From a checkpoint of a small image FSQ autoencoder.
Model: 12.3M parameters, decoder norm groupnorm.
Training: soap at rate 0.0021, batches of 128.
Data: trained on regions of photos with short descriptions (Visual Genome), 10.2 epochs.
Rows from block 11 of the encoder of a small image FSQ autoencoder, named by matrix and row number. Rows with one number belong to one channel. Each number is 500 + 50 x the weight over its row's rms, rounded and kept within 0 to 999. All counts start at 0. Numbers have three digits each.
Before each channel's rows are labels from the 100 images, of 14976, where the channel reaches its highest value: "patch colour" is the nearest of a few named colours to the mean colour under the peak. Only what is clearly more common there than usual is listed. The data: regions of photos with short descriptions (Visual Genome). In brackets: how many of the 100.
# convs0: expand pointwise conv (encoder.blocks.11.convs.0.weight, 1536x256x1x1), inputs 192-255
# convs2: project pointwise conv (encoder.blocks.11.convs.2.weight, 256x1536x1x1, transposed), outputs 192-255

patch colour: grey (76)
convs0.543:513478538517449533499477508504382506486556522520507465425527550458486429522462523470414551569523440530486458488526570536552454475555570452520586515546475469467510482453519488550573485490506427
convs2.543:543485453526495481531501530452527461443553416518462499586531434533469549416418510526538608430513517508521555490649524528519493468523532504484508430410532465468490554509428548564505521545447483

patch colour: black (46)
convs0.592:497538520498513467524502315478490535459456511509475553377414477544468617558466537529496520492534488535526508616555533487567474435466551465517503532503555450454494442552440494526446570483454519
convs2.592:495481487459506573518476599523502421510511473490422503547459397567430459419432473547400467494534500495499522505459489561501484444513413512484431652517457465509436500420532494511537504499481509

patch colour: black (52)
convs0.150:602428451557461438500527456491462572484503505433464517453467452439504591424497508549461549494405450466471519441494528521477611480489475527528423521425468518456545466613560618506529508535522478
convs2.150:512538536471528474511588622537548460486541554513463495504436505471445508505414459509477553496433505481503597492493512645446462624522527438494518562568468459524511481427512490516462513515465470

patch colour: brown (60); black (26)
convs0.642:460473528488489395528470414548547509562541541482530532508397466551506489528410541466489473505522538473548488431559457423488466448424505432558540549441448486505412467477488576575488552461543510
convs2.642:454508435511489518546510591495482454481556507545383466533528497485512499380442450444475531454534519526442413422598499457459446490437537451565596564520539443526496611555494450534429534501593519

patch colour: black (38)
convs0.52:639522538420474479531544498526303558555501542479535500464497490453535488553629542533504529540508574516418450536498555431530479487428525589449518498495571480425475468571560552544435531501483593
convs2.52:492470523523523487487564379553479468515558484482578553479509548496513508626522511527474560508501533528496505546494514538564474529566554572569517409595485522491566527590575496435573442506385507

patch colour: pink (38)
convs0.478:588493469525515480490515460516517505563499578429482438504521411465500465563573534440517438527601497420589473488466444564449467474502472558513469525445563472494389509533535527544440469397493460
convs2.478:519627553460416384446472440540579506447494590413438541521489515508603482429604574533493472441468555434459458463487534608472410517520543505532543590609526475473495556529496414475405498497504495

patch colour: black (25)
convs0.591:624476513545573547528530469529479431419437571485511464479397443493477544504455505518455604482575523404513539505428499461523595471525528514478476524429482502564481478510415585510551514512460501
convs2.591:418519439492496455502430510594524465564397477471486466508534513522459469536459443502422498446528535453432522470401555456475544603509521481520485554507540514533531518497462481372507540558518468

patch colour: pink (27)
convs0.197:605494517475438479563479396422473563506472539461483548556443509545543524543534495478504449570516530488539454554620431518509442416614448495428396470473467541544543554417516502546454605477494524
convs2.197:543453452614545523503531541434561427425517469430483482551513551511417465506530512507549470513537477508493393523443488406496477495556558510428586610589492495522468586416465562505489573558515473

patch colour: white (100)
convs0.443:452476463415576505491492597485559457464487474497521452434497493398483418514524478464535474554499421533496440519382499398430439516461523540525468463502459564653526522502458415455472449500451458
convs2.443:509578487443422519562551543418486438475495466575588512451519522421500510476505497420500460567541491411492467540456460577520508502556429593440560479452463500490509424505509587486544538498514600

patch colour: pink (29)
convs0.116:601567463558474423514570485434399543471472464518533457522472488521614459480512522514478487545477490457425476537471514546569483445566462472439473492550404544424465543415443524583526563492472509
convs2.116:540387483549530494493503510522568488506461520485564515467511502490509523587595517548527454442437533445391491475551518509460521528536549536448567392449528484506483494516516581430541438374434578

patch colour: black (60)
convs0.588:537462470452563486488585415562534520553538473439527482486525489615568564507480509533498484568494544563463434617437450520498431606619493519494553495502383513454484525527505615459579524517480472
convs2.588:442461504585541631535410559504506539510465538494458453545486428526451521448501510557477369590430425507516697492550501470592485464401514528494471435419557486493489468498501512512529438480531499

patch colour: pink (29)
convs0.80:428536454493566439517491520552427598484510539507516611520453594583464497438507499438479465486493551433593457519548461511543417596463474463519375583442427524480521472584419401542552516519446571
convs2.80:518501458541542470575556559597548475454571461533550508458488538477454554432501506548423458549498540459524516441464460471476511481492433509474529570536389506525468550535460489510484460490577537

patch colour: white (65)
convs0.626:470557560521501494519469489470505584468487455478406491506484450524486528451533518496487540554551458456459564543500545513462522386550496425491449439505469450540512495498438578548586580400540547
convs2.626:373518517491476506443435347462521514477502552505554527426549515556605559588496514485413396479483519492504367481464524509485486623577524481528515513487559538548361522511452573587489419468427512

patch colour: black (50)
convs0.660:447447446512529476468521429473405439531553477533493543484468524628559557636491496418514492530547478550488485469572551516433449486477509448540481503488635510395559453565536511486491501462510504
convs2.660:522584556506448512554497634508555465502433482438502491553479465491461466315456467445451476478568540508475558538476458487474471500542506535600524621556393477509489588418507446553551555520536515

patch colour: grey (75)
convs0.682:536514580560438495544485559495576553514519477491509552498549428507416504448451512493544518462588413555547557483585543536473356458488485528448546584522501482492506538457491461521614467556502442
convs2.682:428481480450445617461451443440603616511649492475451481521500506491477530505502472420446474538589504457415494499445521433535532527475519512530471405467536471487430430426519477445526495442527452

patch colour: grey (80)
convs0.492:552515500529462582487451502583551537395550491489538462534558462549424512523440499456476531465530538465530556468563430575555524549509510438511496470521407434453399526488539541529514521469529513
convs2.492:514463524518521515500504445453470505496465542563531434492508387467446545549468522493491428398450457508497558482475505660477466473414443474497497519518598502445443488446498582552501553474420520

patch colour: black (30)
convs0.183:448508469532486483442423391494515486530523414520461494442381531512464659502490402591531447552418586540513473539518458543550496426519603532510543479520503448561536499447440493494469520401471469
convs2.183:481513513493511586583460624542500476555488514464436498497445546541526478623414507588457471527527482514479506501488529677479517497569412513531437465493579525374497425506528492515597545530451476

patch colour: grey (65)
convs0.598:463460474615508437478523513529483527405531512472485525508494521500546562566446511519518476409535452554465520512427426587467500488618494471474421434415528524651470543559511550574510515552442582
convs2.598:519579491498455536379400511551549509524417423551491626458572532482480555430524501511491583448520424478454497420450519424422455450491591523536552550568441427531435525513538420398487405478501526

patch colour: red (31)
convs0.234:522450488439511574519519355543482444527528479504557485522443575531426609380504576482540455495497530500476451570505513455567527411433489553505525548556443554592503542555489564506404559466451493
convs2.234:478517544418539587601525479436518442487519525479511529569426498555485476567451469543449567488527516480549471485557551638483487520504538510482485434457540485493548528456498496482442371464452447

patch colour: grey (74)
convs0.676:531541551515501539541546438483494529516559481498504544445441408466528442375477438517438495512503431381541509477591497572516466493539534524533466535460427538485474415550442505527526375569393457
convs2.676:545487430462487537463540475445458537502549486459501494474485391474476507436459473469432490439503467500477579453562489423460548485364444509474453566407466440525401457570493574520598451565535491

patch colour: black (25)
convs0.232:511500545562439358514511439503470510523516571485494572434425544481492629537519561573453516529406515517598448522513532538490480445482532583464512584411499459464485435480426521530456543484472462
convs2.232:498534513486444501537441437504482508454511572500512510558509539522507544444512516489512477487507531502466469505505521559568406468590463492479410632472416479460493414468525393480442465536443447

patch colour: white (28)
convs0.82:519486545406547377596603521469535543493495516440513589425511546544580523561522535447556523503454563464582563484528531525531483550391475501429420468488507538455538541575462511481607446530512467
convs2.82:475544458503499561562418521516502513548543537433528445522530564550492502469455529466502522527487474475463389485496502496495576477511502490489509463487411528467430448481452565498540397566463524

patch colour: brown (61)
convs0.25:358485452462508469477516350518546435486497440487510503480372447478513557613464448511522442470583542514530425594512512455528428399529490501461489483478450533496386488470511396526425532486440578
convs2.25:431568583527493590462445556535518482477508456503479493468422485453486484538474519453447445514496485541495572483487569486468536425365489405513462461554522536448402541493514447560521604527420483

patch colour: pink (26)
convs0.403:454462516528564572512486516476493494492484446493555465474551431435553585432481557523532555413534438529542457415485507536483579483496478529510456521526599435529542526537500485455575512400506450
convs2.403:509511496548457472452521465494545461508534476543516536450555435466472432672483493583498493479563482516568598533502476596464355494532453524466501519374404535499589514481502541471481471540420481

patch colour: white (46)
convs0.661:546500466461549426483510423461390514510497476471477540577542491493524558465472519480412521488525449573533562529608424598470434436439563516504486493517502472511457520469428630550546537461457497
convs2.661:498555471527504415437443406547390463498545503467470520566433573495552503483470530492549494508482510545516550446632475420498415573484505487483494526555541505529511526450463401467527497448557468

patch colour: black (31)
convs0.277:514431491572528507455511460462480475503567488452469529477513481591470513431487495470501536527483578594459505633514556593472481468445489456540508621504525461546503462475504540587522525506492451
convs2.277:441528498417454509472527487500445484513529511582554431498480501473518456559394529388510523496483466437501508550509517521435515547555503530507553569483474473496525465345528539575520540586459512

patch colour: pink (27)
convs0.527:426594451465583528551496526484515491457473553412534439583588459495402462466470532524416552490521488506549521481395495518512520465458426489489435536573515482457516479530466506476529451523472476
convs2.527:447540452482503481507439447457468538482592460469521430480539464496471483519430490508512437575417472504506620493532478538483439462457514463521454553456417481486454457462476454482522435464464479

patch colour: white (100)
convs0.39:453464443449577519502486586473581440411519491503471450470510516434502448548512473483543493514481404545485417557369509417436480481447526503535466429559457538605472501460471392526461424483481465
convs2.39:517573482437429520556525583442518425485486491567566480434516502430466493505505504431499465519560510453518462537462464588479487492543414602420552511457442495456481434515516589509524541529502593

patch colour: white (87)
convs0.537:588498556498493505366498494564395544457533424493542442423492448524487468473642504510487499420478503464577566515443438519420584498512485615555525486446553482382494462566526485560554508508496432
convs2.537:534567561596502563496593490510458512494478497534531525397389513573422452555556508461454414560594446513499523499464526463416462529528400483536484532539405492557477529527445536531553498479603413

patch colour: black (51)
convs0.61:515480484473480558520476428514343456521543477526493563446489525649489485565418545595478514546595460563470494585585434479469531459475545453460478569505552570388603510563557467494458527565492510
convs2.61:529485530434575540522447570385552480521446521489489424651542434540520472350485510542459503517542456566478501464432486469485437494566530476575551576532557451586442562402507538553436486493477499

patch colour: pink (31)
convs0.516:518399499580506491476511478528502437543551420535511532534530495424423456478443387544573549485503471512474524481510523472528572446523469511555506543655573509434588552446535588491475548434559445
convs2.516:546430484496535513494574539520581500402514561540505477489413493521466521549559605499449499507502478514518455471518529440543533452506496483545432447552493516490434427457474442583579469465589505

patch colour: black (82)
convs0.621:506498463470498593393515545601442455513613517434478521425572547544547544464525508434558492509424489428481478537635432561605505542490513405492518527459563554443611511445521499610462526518528540
convs2.621:518496398404505526457552515564376424535558441487493497456555477479561436427455473555383507472432516465521515451635487412434553424457476489537475588446463494528461473406517429493471459463441489