{"model": "image FSQ autoencoder", "dataset": "regions of photos with short descriptions (Visual Genome)", "train_examples": 101725, "image_size": 32, "crop_scale_min": 1, "horizontal_flip": true, "bottleneck": "fsq", "downsampling_factor": 8, "encoder_arch": "mobilenet_v2", "encoder_norm": "batchnorm", "encoder_activation": "silu", "encoder_padding_mode": "reflect", "encoder_drop_path": 0.05, "encoder_depths": [3, 3, 3, 3], "encoder_kernel_size": 5, "encoder_stem": "single", "encoder_expansion": 6, "encoder_widths": [32, 64, 128, 256], "loss": "mse", "latent_channels": 6, "decoder_norm": "groupnorm", "decoder_activation": "silu", "decoder_weight_standardization": true, "decoder_widths": [64, 128, 256, 256], "decoder_blocks_per_level": 2, "decoder_block": "basic", "decoder_attention": false, "decoder_upsampling": "pixel_shuffle", "levels": 5, "init": "trunc_normal_002", "residual_init": "zero_last", "optimizer": "soap", "beta2": 0.99, "learning_rate": 0.0021, "beta1": 0.95, "shampoo_beta": 0.95, "eps": 1e-08, "precondition_frequency": 20, "max_precond_dim": 1024, "merge_dims": true, "one_sided": true, "adamw_lr_other_params": 0.002, "max_grad_norm": 5.0, "max_steps": 8100, "batch_size": 128, "epochs": 10.2, "lr_schedule": "cosine", "final_lr_fraction": 0, "warmup_steps": 240, "weight_decay": 0.06, "adamw_weight_decay_other_params": 0}
Rows from block 10 of the encoder of a small image FSQ autoencoder, named by matrix and row number. Rows with one number belong to one channel. Each number is 500 + 50 x the weight over its row's rms, rounded and kept within 0 to 999. All counts start at 0. Numbers have three digits each. After the name is the row's rms in percent of the matrix's.
After each channel's rows are labels from the 100 images, of 14976, where the channel reaches its highest value: "place" is the part of the image that holds the peak. Only what is clearly more common there than usual is listed. The data: regions of photos with short descriptions (Visual Genome). In brackets: how many of the 100.
# convs0: expand pointwise conv (encoder.blocks.10.convs.0.weight, 1536x256x1x1), inputs 0-85
# convs1: depthwise 5x5 conv (encoder.blocks.10.convs.1.weight, 1536x1x5x5, trained with AdamW), a 5x5 kernel
# convs2: project pointwise conv (encoder.blocks.10.convs.2.weight, 256x1536x1x1, transposed), outputs 0-85

convs0.217 082:586440511522491563509495519529477421558458472517525445515420472576486510514477407466589504464460526494497506518376482513530479534482514499391472477517541504478575460470453454500519494462468504468528487523554432449539489489558487533563499488484443566412543504
convs1.217 073:499479453491493508498444477467446457701434480505478444494517514516504493474
convs2.217 117:503540534457362544498460424505545473418474506424502485516567414495443426390482472535487499415527508522566396504504528482516428435474540542453476429534472454483483506458438433426487493482558534519498486490515396521454478563498522487426434505552438487573535573
place: top right (85)

convs0.644 069:533450445444511506465497454538505447564437473457505523516504492576464429526468506396632456503448605516465501531388417508527604512495476484426514493548516479473501415578512347519522441504536511510500532512485486440496485542484487507555475457408453510438536551
convs1.644 082:495444433438458472510442509442452444582450444478463431402444503540488515452
convs2.644 112:493541544461389547494455442505533445409444489457477512518544427506461385395454454534476479416490519571577417483491519457487440426477554544484444444532495437489503475467433436438481498495501548502478505503492406562455494588497542455450426533538416489592531547
place: top right (88)

convs0.715 111:465538471437531477488515512503452451550454436500509427475462533520475520459553484533452522549492512428546576368500492506522539410423470518457604556547471429472463463492577431468373517475471456495461485468446538470528415460536470405534499526533568531497546459
convs1.715 098:521510524491563529501510504560509430484429425578482520480471576552516429377
convs2.715 092:524504548467480517438471462527447490462603534495508440511451527510464525542522521482500496474507479502537409459490499566471399598544501452577492425607477468502479454427482533446523559504452508542466492506530481519516487509405475442493461527553519649565459587
place: middle right (60)

convs0.50 090:475492466472456483572501533449593484555487464472527539439440410473520516408468537487500514456482515382475473488487498412494508548485485468428408521555554515534474453458458538464528481548504553416460433369585443523455558530612415479534579487489531476386469469
convs1.50 095:501499499499505499504481505501509509748500498490487497503498501497492506500
convs2.50 134:480561412570518542468495486436499500513477506427519512484492493562523434505496535564610509526364536496491523470515412461449528470518496482632554470529566472516503498408496488416490494596553448527449461461407470593509453514620486446629537492463479494557523557
place: top right (53)

convs0.417 099:547509469528491449467498583492443523463494402499573479477489564486492556491476475559483459623526490542548505489509492532560446540510558490508496494528515573472418450544491561507549431405455453541588603505443535515492501465506369495510441505530656458404502548
convs1.417 097:492493497502491507503509496494491508748499502499505501506491493496502497499
convs2.417 155:519559554538483451467460491494431496498448573545560619484530499545454459479514563416504550490556424490463452526511526580577583462484468505514568517485590467445531427523510564474507478620495454473478490504466512519472565489525547443456514503520533512468458525
place: top right (60)

convs0.231 078:523450550528542509482528525503443457556460541487489413523445470507477483477495439432572475460415533512501524540320496466508542500485497505417545466510576496526564480467488450469508469448464486484542519543567460455556468460527542560544506528499470546457581531
convs1.231 077:502491446496494510487443478486464461713442484505493457487503519503505473500
convs2.231 118:507538550461359560490440433516531431399470519433500492530568430509437435392466464521479491419518510558576424497501505486506445439471540541467485450527475456474517499452435429418497491491543547531512506507521412542457494573494528476428424516539442485551552594
place: top right (86)

convs0.321 072:541465488493505530487526481587448432501472539531467451521461427505510485443453411437599432462387553528482513566303513494555492555432543573478531463502552572507524447448461414439525479431465461488558545530589476423528478519510519525528489533499502469456567515
convs1.321 076:506458462495496506485439478474450445696460502511463459472496501493493449457
convs2.321 117:510536582454383552514434437505523469402458511430482483522561420521438420369480480542491493433515520560555431493499493476500442440469561544465462449527488453457512494448440419443513500498540536528511506511507432532447483580504500481436427544542437489555553553
place: top right (86)

convs0.36 114:580458517537470565528552474520565418573480419573526460501432516426430578521531473590509425551457491525513457443469587499478414520540588455506495508461469579500510527436436568531501416484370497502566436491555476409477448516509443494484480443509492496524511582
convs1.36 099:567555544537596561523509513511608544513484513613518489441483561549500484483
convs2.36 093:432580481592531499494464465554516498467483483482577491512446504489497461509426467491436495539470437520506444501565521505490468434517482515496556481534477440517510490626507468515523452639613512520483562488532458526490495411510489632588550564370457478569475515
place: middle right (100)

convs0.158 119:410513517500514550486492498422490521588534480496458433439478507427475444566424466477507362435498436528488448539533578536504533380524508496463541530448511493509478418483540566536544598514550420545545474543464660445492551546572544587466494452525560543553439488
convs1.158 094:516455524499468467499604391511554576492483473526430481417419487466468442509
convs2.158 100:518503528427505556568500463506415470516493497490450488517468456405569436517407459418470428545478604596465519514408550565523602463527493478450469503553409551501511385557500569596577486540393544411427444409517491506484441445437514528426479583519511472503498427
place: middle right (37); bottom right (25)